python train.py --arch="tc_resnet" --model="CTC audio transcriber" --dataset="short read English sentences (LibriTTS-R)" --train_examples=26041 --gain_aug_db=6 --noise_aug=0.002 --n_mels=40 --hop_length=160 --input="log_mel" --spec_augment=true --win_length=400 --tokenizer="word" --vocab_size=5132 --norm="batchnorm" --hidden_act="relu" --depths=[3, 3, 3, 3] --kernel_size=7 --stem="single" --widths=[128, 160, 192, 240] --init="xavier_uniform" --residual_init="scaled_by_depth" --optimizer="adamw" --learning_rate=0.0024 --beta1=0.9 --beta2=0.999 --eps=1e-08 --gradient_noise=0.3 --cautious_weight_decay=true --max_steps=7600 --batch_size=512 --epochs=149.4 --lr_schedule="wsd" --decay_fraction=0.2 --final_lr_fraction=0.01 --warmup_steps=1520 --weight_decay=0.1
Rows from block 4, named by matrix and row number. Rows with one number belong to one channel. Each number is 500 + 25 x the weight over its row's rms, rounded and kept within 0 to 999. All counts start at 0. Numbers have three digits each. After the name is the row's rms in percent of the matrix's.
# convs0: first width-7 conv (model.blocks.4.convs.0.weight, 160x160x7), inputs 0-19, a 7 kernel for each
# convs1: second width-7 conv (model.blocks.4.convs.1.weight, 160x160x7, transposed), outputs 0-19, a 7 kernel for each
convs0.87 104:510481503494516512478466510468532510491508490504487496422472488479473455504576531521489504491499487486519495482506454455480518466470527501515480470517506482499483515515496490519548496460479532536514528527530513534521527538518533505522502443524475520516498489484482459487505510499500455469493481503513529528527502506488505476533514476500519489500497500500500526507502505497485511493487525508531506532523519514512510497502
convs1.87 102:455432478505519505497463470473554507492511506490489484490511462473527535474508523484496497492465521477490484473487448464496498533487516508533499488493478474495478508468464458482489502502504506488494500501490492466485512511482493470493488502485511483492497480498481512534508445460501517497464445465494486475482490516481523471502507494494520470477512510501540504490537465512462495565523479493470492500450453485482483508486
convs0.88 096:459504522494480497461500490410497520501502495508524488451485501478532472522508499519481482485524500528503486476488486506468482562479526528454455509495536520532512486481512502520516517547509498499490484509500501515535535489531485466491506512519497531484501463464529528560519442487502536531512500494486515507520517480510521540508530563557532546412493505510469519498505497487466507470481509511461481550468472480535517546532
convs1.88 091:522557488487481502524475500500509474468497528501493491513506522517492484450452504501480474516538527494539515514484467506490486528458492486463519517455468492521492480491515488535502537530507517504523507478469458528487467479458434498481489529490504489500462507487499503504521473510501501523525534470490513528502466513525467479532481463550494495490475459501492435505524506475522491531534493437469449446475511500506539518492
convs0.89 108:507505498474483477445489528512476501498466514468528499471507511504563568502501503520505483496486512511513465460494504501508488499476458467518497508497468527512525492522519532473460453452507493476490483491504505497522521512529551493514460462496497473486474465467497510485490451481497507464470503503477500493458484509501525509528533499472480535482483511474465479477509504518483503486471505559511517550459490476509515487501
convs1.89 109:487491537519513493514473526523474456542589493524531488468458469535503504494504500497497498481447444477514540496505491474506504489491507519477503519467510487453452491500491508510446430446474487466508490464475520476452461522500489469516480516510511514458524494524478457507497516498467533545517475473463466477516422544481440467502515505500501496512521484497460513514511494493501559515494486480505521483514502496545523499466
convs0.90 092:528506486533478493489411475535490482466483505484486506476502487515530512480508507493531486503509485493498570533499495490541474463501490510490512493541507522476495497501445504507455497506475473496487473548518533506502450476506498469469439473541500482499509491472543479483535472477515505497499515510471489518533443484502484494481543519508500502462465469518513460496524522496506477535518485527517518489508535513463493538516
convs1.90 090:450474458486511469516518508471502482506437508502516538538518526493490504470512467502504500456491492481457537514496513560516497476516504486483493493475484483464525494518483477510473515541508488554554513538490529492509488490520468535501539481469484517535541505498510497474459503465485545474522464516508497477544545482505549530512507529512470507467532491505446442491515503490481533553554511440484445498488500539510531513517
convs0.91 095:505520498534508493460512495494467495491480489464511521450454499515498524513459502478463489477514461523503505505464520489493476479492516494454496510479480500506437514520477523515500523505509497492445532423474464503561547475492511487482496490483525454503486536532535589551496470479489478538485491506493500499520507520514493491482497474473485470487465509502482512519471487440486489477465491486532520522447463461489503511507
convs1.91 093:514522493521495543530535472511486490441496533487498461473503519501504512478496505514500486502539473490499522470498471484499483469483489511463490510506468533542497539509468485452445543518471499454471502455468487467492502520531498478473463526549548538505513523525468497485480526492499487501519513521506489519505486494495456489541489503518501488510490505508451483512511517494494473489502528496510504499498523499562513537522
convs0.92 101:518484521479527540568529523489487507511526489503503478478479545478465513516484488471490533495476504499520494495486519519521542523476486444471475490542521508491473517538475505480496499463475524477519525469504512488517494565502528464491515575503506494472488523470491472492522449489532520536513514503533511514511429472510488470539479508433482429494507509528509473505490509504497516490504526521534484501523527445481496488471
convs1.92 102:489476457498457481453500489500533529457478503516512491492495489518481458465492488482470480464485486523513473516505496486492510463487431500549487539522518526486482490551452485475522489475532467516484512520523483530510492511485524465512531530505493473481511527501555518540476506500505502502481532511534494493538524525474525431471428514502470439507493496436515529448476499497483496505536508505512504477501482496484490509495
convs0.93 097:489491529517456544565498471451505483500523496459492513490501476472488464506517474491509478472497511527487517495543514481535504516503492510479460504515519539513514486497473432471470490501563480528522474451481459466489478489513448477559497510513519461532510510486517472491550552498521474502501473508523492485438516569509456494461471462455506553536480522503490468518502510498502489559548553507496501492491464515528486501501
convs1.93 092:491443443467508523490494484503488481440440533512506499520530542477490531517460508480516500458493447475460520518472506485519509495483481492534518521547517508447527500539509486496541477489478498507517565516555534516519548497543537513530514503508473477502495462476477491468422454474526490466482447540501452482497522522472528496523490519499494462478509485487555472485493503564499550494493545520500481517525471478494484510539
convs0.94 106:479496492502551501469513491480488449514504516516474545524504515551490501493482480493464497482522536492512500491501537543514474454488469528518497490490442478519500519553533472517516513501502477509477477485506463507525464464457468465473508583539483500502462506462470514484480489517512513518510476521507485496523511479533506501452493515457556493506487490497458509535506495540520515521497474470503495451463456449469511480483
convs1.94 106:486504506498499531455469498497534517479512504486498503473480469515536479513496461490461461471473457469506501490471450436455508489530510546504473527498523495491508479518514481528482504513508518501492508505486500542516490477475472470497487519480506508478497512538503522515500498480498499474478451500520538497465475513505525495529506513528498499474536518459509510492462471466503481431502490423529547539555497529526516476504
convs0.95 106:436482523499484450500509490488500495487518485511523515498531482499461481503513495480509465473464549525510523490482497481531510475517522486519478497508491533513478525530581533501482480514495480467504531467550556507552488497478488525499523437414486502515467461469487511537527535523483451522513533481505504472490524516528521499504505528504484498453485479511546513507503473467477485479526468510521522501501513491495481504517
convs1.95 104:488521517517505529500512484510537490524536496476465491527532474477517492447483527523520495492477529515474492449525471500519530485514513515501499472473484482476487489450493481471512516513473528515546488506492525501512511537485479524492473525493538555476446477501530520463504488470515489481481491547498509495457509500508491475473474485487499508482469508460526507531519441509509481502508501488526485525519491537472517518518
convs0.96 096:535477495546522494545487506502476497455548543492528484468489467481473521511483513505529504531508497514520553495486467506479474500519504507470480547502489525475519513507506512496488462496473572486463516486498463523483498439507509433501517480517499502493500520494513544518517512493519507480528499456486540498488514507512507452446527537461488506515498474480526479509515507465495508498488494503503510491482506495429474480464
convs1.96 098:493478514484485489508493467521508497527518514519486465507490481498485498480512505548543541531496527534458536490507488499509536491517521497502495494513546518492490493507533507525472497538474500502467522487547511505500519478487485436485552518496477520496471499536536503454462485527514508500480495523531525506477535504531511467508467530513483516504495513478498506465467484551531476464463488503491459544481502528483541457505
convs0.97 092:498559535466522460494512515531478493505509520490469503501485505493541527510489535495432504516499445494475510490487508505484531454497509515488524495523491493484563514514455515498499463514519463502503498502493531520505494519458503426461486516492514464474512522498471481490462487509486499490482505499497468470454472507498450491504496510490511478451530479500518496517517463511514500528491530455492482531469527492500501502559
convs1.97 088:473517529439510501510473445491505516508487537518497504523485497500499494459477470520498500461495475489467489480487472480463506491506487496520522478508520488476460468476483505469484554495503535530497498524498565494499480521517484531502537506523537533467540484479494495474482526466506500521507524523525480503460486533525483516493572512523571497476516514510497557531537522486493510492510463506504486475478515500512502501539
convs0.98 097:528522507488516536496493514489467488493475485502482513512487459517508480490496511494543490519482499540519486516500525490477488534483486512498510511513520498502494492511479517501511505511532496506524474525499513509501485517476460473501449520519511504491476457494506526511526509516503470453503497533505500490517520511523505511516493511498528489490526496504480489481503462513509495513484525507501464490510496487478487500482
convs1.98 097:527487494494477489496512518497474473500508518578497517539530522503482500480493512480495494488521491481532516503488483520514478509531479495512476487522501484483531495541547531455537514493514478495493501509510537528481480525494504528496485475510486468458539457490501465479453527516547505495475477479473527484483466471497535547540516480510506526549507517514488513502511507524560478506467484465502483461475516504507491550528
convs0.99 101:483487504479485498513466548493463532494478508501500543533521518510514508537504491502494549540504473498507543530499477471538492469515501488477467516483477539467518507541533523480492491491496515542538472470463459520521515499480492518521517507496511495504481498452491498472507516487528539520497493504508467475483527487501518510466482506524465498500452479517500541515501512480504483509498476471464457485494481534478440500490
convs1.99 101:487440557541513492536510518505480503487538528497500478501502541485428516517480491470461451500538498483470515492476485481474498513462500488526487516502536443509512515512520485495509539504529481446495522507483508527515477505528487485475488482535484564511496544528484455508508536531524481498492490467471517578511463451520551520528570490505509534498519494434485498446486542503483498495513525526490484482514493519517512523516
convs0.100 091:476501502492503462447515510492490516492492492517510486470478483495487490499509501506517523501535511500522505497524476465469492477486508498525523517542505524496508507509468522480479486496505496509476505485494469488476490500523537555498488512486474526482518531540524493526505500514490485505480462529493464463473480487446503498515528545525535495548499443509510505489493497474508512490510483534476496498499499492507541492522
convs1.100 090:479495533533562515526483508500485518454445489511530527502506496479484497483515480475517491509496531487521514475462511552509505467508508509500519468455494475534517479488525525524550527489495496500492490478526490509491438447461512517513500511460533546540438502489529516486532443464467543475503527506481511479490504491484492443462469489520490519497520475528488531513489503515511558497503514494527452480498464516510488492444
convs0.101 113:484507485525522506525478504481528528514525404475532519456495487560523522501476449485474496503474473509473493516531494513532545476482521529498471471487476460499496512513415512494482506521509485488509515468502506544473502497525491518481507534512501491450512508484508537494503487489528504519551553526510500470475490497480468507493496507484508509495504475487486521510481494533494502550518497483494505484485498498479476491462
convs1.101 108:465457496487494543459485519497456510533536546531525505537488493497515499486513524505481497450507518520484448481450481489543529494485473501492518505517524507514499490495435472497500494472468502493482518528517488511497517482530460528514539514519526513485527471539513530515523484483506496504499506561529532491549482527490474485531513486517491498449521507479464556532539494467489517516517541496505487483532513508499465491528
convs0.102 103:483474502497461489506521502546517534510519488493494529467478509470482523504502495491517515535518465510484477544491517492470497479517501489495492479470501515471516530545498478504475475474496506488540530531533511490481519442503542522451503464447459487524464449480519555499500515470451497451503489518484527464502513525511492518529532508507517503517486508497511515504517546448503513554557518443503489492528513511466483492500
convs1.102 105:487474510500518512506522529535496474491490546491477505483542518533454513505533516502514533517521495479516465534489530468526509489484489468515503526474496515523521500508491469500503530494489472529486490471495551477481503489534535473518500487492519539503526481459476503505538476493513517512490535516521481500503508546514516488490498526516477537511485535517524513483443493442498446532507508512553462503476458487490525518511
convs0.103 104:481504527548480546498509517512539506531555473525492514487497508506495476512467467486521489501498494486508520490515548519544572464477467497468460461487496496515492538543508497495498501517533450512514504509547561519526508478512506511493488493462513497517463473476489493512467441521494494534585516457453437486491490490536514509522501509499505478491487489537512492485472505496553480447469494468513512445475490489505507528486
convs1.103 107:515516524488477500460505444475476496514521473476501529540532536539517489493503475464457497510489500511495516502509508487464479512468517473520485472428459466488502496489478504478476461436479458466464481520487479470444482505478510502503495528491507507530501498507510470531520468472502508501490459471509491511509497538477449489486492478451529511497504510498498505505485548544498498480473487533515483504518490515476478466449
convs0.104 101:481514508469489452523496502462530571457505493523515500501509457530514533515494514474492473531499523515491485502536475482514524504469484493490463492466447497507439480476516457449476539485488487502525466490472528489481518530520482511508487516515504503474484497481459473501514456496554529460513479503445461542473427504474532544494500530464493517496450530490474504511485507497472507495513505506483509494520486455503534446464
convs1.104 102:498457542474515522517554500490510502518518467520473489503498534476519607509510523479511511486472481486496468504472490490476492488506485524526533474539501508500486486535504505478503490515510511476527520471458538536519517480515487522488509477491492485450519522483494502506505501544484467489517505544456541507514479516495492483470507498540507538541528466502492476464478474497507521511534477480447492507480499543564481503502
convs0.105 098:475534487462460484430497491523514498476503470467460461451477517523501547523507522467506473484482530450458512518523523498493486510474477503496519503478491547492532521498523474522490525465474462514520503470494466512469498490482530498499540499528564504544486483502517523482470530476492533537519481477484492489475514512466430483500461467452485527502490510439494503510535505480511518509471514508491493486475470479484476476500
convs1.105 096:514534535503498547514506483498477492477561516470482503466513512539521478441483486511493478518504548486503475491481502490481480492511518454511475487494479589502462525499488464517497544485486529507456521494482477498497466465471496486511511524518500526525508522476483470497445479526484479497496524510502460527480517522498479437486491511508521488521524532516490491522484529529503554542517486480484559554474481471525548537497
convs0.106 098:449508526511498515524542459524532574536502495484532521525510515521464487478480480489520489504499482534516532501472488478508487511499499517511511477525494461526504506505476483489492504509515493454453495509503509551534493471511482512501565470453467566532504507478478456487496476524494479490514519497482498457528531526488516482523500485467473476533467502518484473536502487482489526538529483512517470488506469513509518552522
convs1.106 096:508465493509533537555421494520469490516502477514543531514501537512519476503494469483510555558532471500543457471481490516510511499510509492498535505563537523492543501482485494498478505465508499480499527458464515514525508493517510492521451472498482505501484467559525516513506507519526479506483464520502541480498507476508479501483489509486488494511506528491483485545513504495495493538474531533509490512471508474489496486539
convs0.107 100:508465465504524507465491536518492536532501436487484510520492495497496504479495496534488528518478542507500507501498503525503518483551555509468514515474491444478516536532523534492504463496471455486490470509485523509537543498518485514521509476470464511486515466524491458483501483510517529477483537479522501498480489499517504508493481505511490512484575510463482471463456509520488501508499485515474498473511504498523471455472
convs1.107 098:464535513485493505468477446501462472514538496475517510484519511497484472486469516516503531528493471498485512519497516489478470470495495490528535543474493503524463517497504508521472494500484545499525484502500506501496521520483501505527517518512472524497528522494519518477510540515481486474507499516462494544486511500510502480495514540552513504529561525503492488472493504569516515530464485506435489522522514517543532487491
convs0.108 097:531496452494511500524500523485492493500514509494497484473465472486513503508501508439518487462505505494520552461483458507534520479460516502527512477505511466520499510517488471516515485507527449498479513464491501445498483477525516484500530485530524514502491496511492483512462532530533502510482482494472498521517513487483533504488506470511485464478571514517500557493485492497529498530499490505557513536487497490512506505465
convs1.108 097:522452488487510517520439476486532496489467486509505519483496514476488461507531503491489480507491489536522541481529455520492536504498468479497475473527478525518486505455442474520507521487530475485533556538555494456474503519530514506462487457463484468494465515487460479520472519478494499485476514480523515492539482498472522502504491494509499491497536569508507485490494471496395522561539513498526529537502554517464509534513
convs0.109 122:500523521509485504508537532491507502493527497509502518504498487471505471477472466473522529531488481516496500493489525536539516539475501500537540495547532521514511506486479509505499501516532499489498469509560533478517508529520532521536497478438467497503493465473459491497531483500455517514496478500470504476506516529479467464479501519476499502511519535490524531524506494465469489521491483493509533519490482521499503540547
convs1.109 131:488495496505522515511541530504450488507496520472483490503529524458475465454477526536472503485477495478476491493517528491497546487477499486489461488495497460473476499481516493483501505491489477506525537524520510506497496492497520546483473471488503495488515492485483519501505515499476496477457499471500522489494524535519509527521501512519479471483492475485527468479495511513496470526525506520495507484499512501511497500490
convs0.110 105:486497553488508489470506513514512468496473500492510526509504503507524534510463486475530489490489497507491505476479523508472526529509546505482505493496468487497457534477483515490493502471469431412467524498526471488491497470464452484492533472481490510491446485493471506497487552544446463494498504433450527495525497466506502484517528486508448465433484506509506482537464463519485479491478486488487543540511513448519479486464
convs1.110 108:504501500539508493492512498519545551526500491473462457481520511495445497482482470510515516485499530492485525520486478465526510493531494527502527482536512519464512511489485467495484507476455522513515487456506513484540538513469476498466449520491475540534521475541546549538546495524491485498529533494432514505541461558543515507515494461506511511529522484474517463490510504499483488524464529504510527477469512536492481497504
convs0.111 098:483463516447496477479480475541542538510513504524523513484485495486546495507492508524549532559495513515511476503506503490518520485498496494474504482490562547525510507513544496508519495495470487493494458487487527458459509543465516481496458457428472506509472455488461499479548508471474472476449521549512516491518559510505489524506510542484458481459510469473550504491528479507506523470521531482491496493508538497496500468523
convs1.111 104:433496481444457497578533526525530460456516467470505486543526533522512491508475503506504487472478506500483524501526533512536535518566518508483497484498507486506481465533506525521493494535507476498510470431518483467512454481529504502490520536483493488493564480482512543557493510541519504504499510479495499487507523527500506485513512493488492506537481497526485496476486506456489462479503529485518525473471448478484489497500
convs0.112 091:476469508516487480480515513490505513515571503458490504480513464492454490481475455478503494485508525502491515471501484477535536548496534527495510493498500506467496472514520506499468504557482463535520512468470495503467495509508454546554506511495543538466525491523513546471526546514475531515449507508451511523539506510511527491475450502457548470470533450488555511464538513515509494484487480492505513482534453479496494473529
convs1.112 088:521476483480451472525518470471509482485485574513468469519497505544471455512501534547493496502530526537493533470486497521498518514465463512535492489514493489470479473547477493525475489495508496454516508500490523501493462489480495496500467513505513490486459497493505538499527471507495488489492521456495470502551523547490525505512468511487526484502513503488511523500481518502503500489511487504504478452520466473487508515488
convs0.113 088:496466483520487465505516483505497476529491494489514491533528510471512515467513484518536437492507548479501478480529517489504545516531505487508515450475467498497494512516519534512474461504462571515491488476557544540544463490475517473481515487466475463496479485502502460468515497499478484447486537515463497495529450520526515463497505518504501463519458476536469527493478520493522516533486503498514488539475515493481537517481
convs1.113 087:521474480473492437458449468479460552459511489483490497468494503483477500504522537523473507544505455490488462475508500494485476455491492490485476506499525504481561516536455498478540479490496508523503467463451483474542513477460501476475507487483492502545503475487506490503526509460515495489509507482482542490506478539487528505537488481507486508504491516507521460518558494473497504491464466490501504502451485479532581542454
convs0.114 090:538530464472507517484497513507479514530509482507486519500487516520531472475506487500506521510519494505486522483491446509497510486493502484503521514505517508479494493523499502479501486475505498478502486510534535458472490522516478518483491448453479531524483486477503445472517490520485453508467513480524521527528515509514472477506450458516503505490468493530509509506486491491488498498513499511522518483453479492482483495520
convs1.114 090:467501486482508545457503536510502477489467496483542524547541526527515479476544547502506486526508497474471566543518548538474485535497483452511490493524498499506504530442489493457490472449490531479468434529470478491486504510500504532455517466492502504521487491479498448486506482505512507528527505471512510479461518511482497533524503476507481483510500483460529547508511520490510454502503480545485472460487447513485515523525
convs0.115 098:482502493494494469489421460486517492487452506519485472498519480523524491497517494498497476476495496474491505507519490498486471452468488485515539501521498450452489532493505451462545479512496527510490457467507544519527473458455498483450474528487521510475477477540529498549497529512491525493478498491506457521488545494530523503521508481503478515490506447461469520492508503504500496493491519479457501470483505498523519488493
convs1.115 100:494520479500484467481503463502455461494521519487496506503486473500507474493491493476456519512450462473512513483541517489508495478508513485477510542491468486488522489516507495501494486520462487532517507512515512506517526503525480490495477475442454498500533474508508509511551540480513497481472523459501479471499462504503531520516484494481496455483491474483460496496519534525472494468479490479469468465527509475491526525498
convs0.116 100:461488504506538494464500484489508470478495462509521503495491504506540506504530513515458430502495518498513516524492530508492453506525528521475455485503518527550511488507468499503481470502515481447460506480484494521507502512505520509529493494465510479482430511488480499555490478506526476485488509450491492448474532506562485495512494515516505474483457478485529492491527471470455483542532496497483502523512471537454517515527
convs1.116 095:535460482518515538523527503515490515496501513488529489490495475536502502481495543562481467491423464499498504501502534464488508506494515537500463474496489503473504515504462535491505543493546489518480413514472475471475502503505510509559510531493527484443539472481530496494471494513497510520515493518564484490479487450469500489511494481496511468498489521509543521502524454479477525512503477493484508484474450480505506439469
convs0.117 100:491478526432519516506473465476471510464466508512539504517452513492511530542513507486496459493489502489512530507523485500512494447530474478534498514451491486512504538516494498476506522468516493482448498538462492487478499500447494497471486453470467522498513483452505507465483479498497469492530496514548501528487481511541491553576511537559470467490506464517460524507505487540516513457499509509512475486520512493525506490487
convs1.117 103:481524522517475439482513510510569588463495530511509494492484510523509488500480506521460501523494506466500466453515535544531536502519480490471547477481489434493446506514499471491502499505530486512488514483512517499493463489512520525506557473465461481481500530464459526542494498512503448456499517502490570493484482488487484484505478538538528479523540531509499483469511518519461511512474469466507507485503507517554508526473
convs0.118 086:469472448485470501472464465513467508515463481458497509505483466501500498509509521514523516498485499486496505527486529548485529523482506508549481512511467494487509556524526458472496432502508517485486500502496521500492534494534455486543530470474485454563507498489497490533553480472472499478503513510549502519453529537491513521493497463524482468517491517492478483517500493502517496491506490529442517500492502476503507496538
convs1.118 092:427503473531501485497513508500498488480488509527518522530527548496465498484524511506442468461474466465490475469509515510537530461501528505521464506542482495537564519554577492479464475456491489473523493544481487489502516492518528470521487503478468529486508509534512523489461518501464507535539526505499479532478500478513505513539544513506419445493500528532463449492527480514500482496496495471534510529499481492491467458517
convs0.119 102:491474482500488484528479447474512507505506514508482501523507497480494511520480486472504536536453489516516516475486516533454457479516506526507498488484488454506485543498502455450500487521483536501515529547553524490516500471451499480458455469482504488468451444485491465478523531504549527502527488501477481451485565503556540515460476465479516498487499472458500497503483484499488487502553490501487540516516525466477492488514
convs1.119 102:526559525532501477505471478468516505470505463482484505484476495461522496532498490526517484502521465513522525501533513536495506551550457520486481470528493504504483543493523527530528471513484515524506482513467496511464450512497496484527517524535525534555526525506487483464493493482508507508509544468497484481510484520497532473507527499510487482470500493469462491468517452529486461538502542529508475500470517535539506531520
convs0.120 101:534536493500492507513551481503495506468486512497502508485486478531538497514552517473511510500497465462481535547525458503497481481492477510522475495560537511512515506478465529559484501501516453516513483509535522501478508527490526513451514490437480481518491493550473470506533465487472485474504494486541563482444493454509466452488475496533492508501527473477476508468493514493506476480465514517482525502498500500490501522581
convs1.120 098:512454511515516523506482502517519502495549514532527506485512510493473487547481423496491506538490475514501523489486518531541516534489485495517511499511460505471501457491501499510481489507485446502471548554514508469471493493510475501524532469522507526458488487494506480518488491483496505459501499524529471499513588530479503477445495453480524473508529481418515508519535520513450513473502506514549542526463481523501506461487
convs0.121 097:490504502529539497497498514516493551460466473540484473518507515479481493492484521508513485526481478491469524529480478522497486540515512530513518486522509460484521507481502435466534519509532480516453469440503488550502500498486478523447479494496534489499481509472507491486511535536530535522482516527473515510500509549504494509440496481476468538461456481502548469493490512500504459493455522519527539492485493493495483481482
convs1.121 101:465456508492467489508499499500461458485484483467511491506544535521520503482489526497440454522540479471473491506522512481490491515497522510512496500488511526513460465521448482474460512508475500539488476539479488549478488450508503525476545536483515457509520531470488495488539490506510545508529513522463513525446493466498471498464521539481506499477463454507511494518490492507484512540525489527493424482530534482491476469494
convs0.122 103:512446491467520494480493459435505463486436507536482502492500495523497466497473467519472494509519504506513490463497482491507538458573481500471502548510505527515473481524451497517544443518479479508504498486498537463542504510510474501492487550502520452496534563517519523527483501494496530536493490499544502502482528493486523495510520506481479480471462473529552496505486523523532472483514514490502562545445507510533501484506
convs1.122 098:474503504511490529525502543561501466481498511540508511467503480518516570491533467490476529532523488482506484533474488509479497514524510477491492541479500468508493537489471456527542489512509477517508495460518552462486537530484464496490523537509519474459464491463496465503498530519517503484478518456524501520500447461536528510530518534489514497516505507481490519510501512483498527466469483497499466476476485480510510539454
convs0.123 104:508496512476486518486477539469430494487509465517531538480471502490454504497521514477501501497499496514497497487492508482474510476496524515503502524524492523512533464492454521498508527544506537533538491487461515453507518489493490469490514490527480486540484478464514483511500491456500494514516521466484463520502471467520577513498457519524493508482534488423502498490518486461487487491505475490525494491496513544525517500519
convs1.123 104:516511514540505508508560514493490477527515518484498519457548529501514502468534464506514526525519495492516529514488474491532529471545543485480483505485471493481484491506471504483493504525521459497537538545555499495516493465472488543507540537507491472464503509524487482505490559519478523503503520490500492524493487471506499472504452541481453477477515491465521504495503475522489485489513505536493517508482459438499472474542
convs0.124 107:485514501504487532554494509501479487477468491485480499521529491474471503499511525535506498491516532506504473480538524498487462524496507510503520491471487545521481503505546521511500503490489467505526542480491493501504492523505475459491536541503508494525513471505500501463531522527535553525471493470473516534524522485509530462496426451462516495517498472524494545508498520517524527469479479478491509498506504496470485449476
convs1.124 106:495505498519504488478514518496510508462466516531499509493482508519478534491491525477468500491499514520510533518499477502517536548514499519535518536492504496504462473513557521495491498505528488457515524489474489519529484501487498480504481491496515511523477484488493503504506507525491466437486490450455438481460539484498505477481503460470485458455503499456497507495474504514504475459507480521490510548486501513488506474452
convs0.125 104:546519485493495445457491509507474481509476477476479513501488454503509522523510515499504496543500484482487491523520492495471464499486465477498552483499507487504524496525505519476499519497484543501518486489493485461454526476454535529459471463502496544482511488517519528527480446471531488524488471484508491475476507495516507547484493526542516469482485468536516517510512499454507497458501489481501529490489509478534535539549
convs1.125 106:459490476479522486523506513526522496504496534506473470494483523526477480502494487573481458463494495480490540519500473475519499489480487524500519550506496476501501471471478465520474491534535488448477500501482509492543523533475445494490494492544548522475449483486523522496497498497489498502524500531500479456477483541483506496480497487545507465506490468516500484464512536495491514475487492493508525532449498491503532529520
convs0.126 101:491530510520534462459525509526502505472514511506490519534523467517474528493478477466479480519503518494491509515477489506497491487537514498503486468482476489507504499484486505491491538480473467513494458461531485477493535517496511517488528472487495485475531537521539506525460526497467497471526493516507512482512473490499482482458477503496464467531464537491494489531516489517494499520505531493521521478474486503510479493561
convs1.126 101:495422504506494511507516522504496476515502523476517488504507511473525547534515451487502487541482500496513480495512449437482452494494527506513506481515522510506511530510482446462442525510501464495475505537512499510528517539492514479510514498509530518496489502479445493524507485507532487501509526517460475488470491510541503532525514522512498547516491474541491491519543533486492485507498480452456526461505501496510521497515
convs0.127 099:503514480512476498552512493487554491465500522499450525503503483535466518516479492479518482480475500503489485546493481490494488501517523466539515512507469466504489448507477502478486480497490499506467486541451513523461531522503514519477548568481489506470487469505504516498496526504449450508481506495483512512532467500478479539528500512504485534489481484509483513533474496507486515509532483511494483487510496471517511492505
convs1.127 098:490503510520486504495470474502520486518476498536521490508530512473477429487541538499491489519522504486470482477507493501511507470555497509550527514561479490497519511483532456455474470503516484484510491456478501487486516510511504497466556471464519470511520507458516500488470491550489509477510463490485480502512516521523473541524464461474488482521517489517505508459470480471471498524502471524525491430533501473511505505499
convs0.128 104:502486458492466475524502507479454446495459530511486509449484464537489509479494529532540513489478522474516468441486478482482484513496509489528531501506515527488483502546535516520530519513497537500496472460468518515500481481514537519476482530487478504524515515524512537469540462523499526509494507501516499509523489497529512513518549500539514494467460451452495502484491504466483523505498491513536533520538506502526534523460
convs1.128 103:468474483497490497498473471459492480507513559537526552542495552464507455469517516461479536543509508468497475490495539518512496528472447516487477499520473509497492485492527510484511480525442553523479484480502465476498486522481531529480475491489512502523484464499478483490491530531523516516540524477476488496506467501503505499490487494503489478435473480491495492483449480508510521464469506524479524492500531479471468497523
convs0.129 101:503528487500437526527521472515510491494480458487491506528526488528506500461500474494483492463489498536519503514503480502479498452502507498507485484503491530465494522499507512497485483474527512467523493450514470524532525546465527449512465425464519483504502521455492487459513485496491519523501514501533483502522477493495455520493505502462460468503482476441541499496529465498483487497501510479531514486446506517494504471481
convs1.129 100:479489536511484525449496536491502543480506529514509514502488486451525510484493487473530508479528505481466510459478517499517507516520492527491523506477521495487481536522502494520511505515479490538534536468462488486485557506516508494493546568501475491506492479495506500498500510484520498539487552455501524495483514517478474498512484504470486489510525512480467488494504528548502492525544485474480528519493488545495517537508
convs0.130 097:520456486476526498477498492429473514542544472527529520523481492480507494500494517516505506492536536535507463488461511473475481488493506509468487502505495493480518483490443538528512487509516507478488496467506459513481480503516480549535510525502496525502459514505496464487439468481481584499517475499462488501468511492473515503541525504558500498490485484490504504473502489501515533481504515502511489477510491554528555536493
convs1.130 098:494495453451492522490528519513515439496535499482550521496530482453491491486469522501498512496523493514515501533513485475491538517535476487477490463534498483491475497523497525471472482524465472454561501496479488474469524507480509506476484481527501540486537508447467484439494476470465495507509498478501551523508501516515518488537483492523520494462522488519494493490511504547500487536506469495504531507450472460509481515526
convs0.131 115:510501439503485499478492495515463500487495513464477503503486513497515546530491464474492469492493489494509514512465454498519516529493487485463516497509534510506492487466515478475496535502518512533543528492495485494491522526517502508497519488496492489498499494514569519490513493526483511481487500518514521522483518477471475511508507493516507489560512523497481498493464497490465485496497555503537502500546513471484475431451
convs1.131 112:485504504448441454456556509528516507500508476516479512482469526495468502461534521517478490474494520469473514478511489520496469447500501472506518534461534500479527528519523524523442450507499505503537521536524507472500456462489492504479514530465504525538506510499518487543555536471496463510500511507457506517510443486494499516495500512513496510503507497484545467526533481524507499496486530592535467509519547525507529543516
convs0.132 101:508470451469525460515488506500476546503454479477502483490499484467464488458444554534495505542508515515461555525486516534476524494523472531506545481463492420486522505533514465470488510516515488494491475511494454475462496449464468467472448456499498491493501491479520467526499499491518526472531510494523480503509537493517499529461475501510489445513462506486497498516500475526500472497498501559480487485519504509506519462503
convs1.132 099:500536516510497488485509511523498565576489462491489500475475487560497494507482515465538478511501503487471529524487558495494500491522541509509535461486505521484532533514479500509466484498508501488503546475506456487449515472510481477504504515507485473543450487458450476496513532498528533516497487527487461525499471494530462456526500481482480547492498499468511513492519523490519505462503499473507491561496462472492483535530
convs0.133 100:487470449490492462498498478506516502490482486520515509529499470520493471514508532528533520537528516509487519493532522513464499494526535543536491512504498509479491513526534505480532488444447498507502478511490471504512492434455470474510443509540502480504495474491538493475505477484493474474457506502481466501468461495488508487453511497517502458459497541531549516503501492475446485499530485513469511476469528510515533504505
convs1.133 100:545540513487480496524514500498488506495504478513496503462481514488464533527460503495548528468466507506537519532526504512488453487493477473526523465500463477477522529549561506502473437477463501490487500531498514481512471516505492471478510534527537534535497498507484437480505534519470523475472487478459525511482508522528541486467461451486514519509474460528513465461522538497529495486488500487483487503505525500520557535543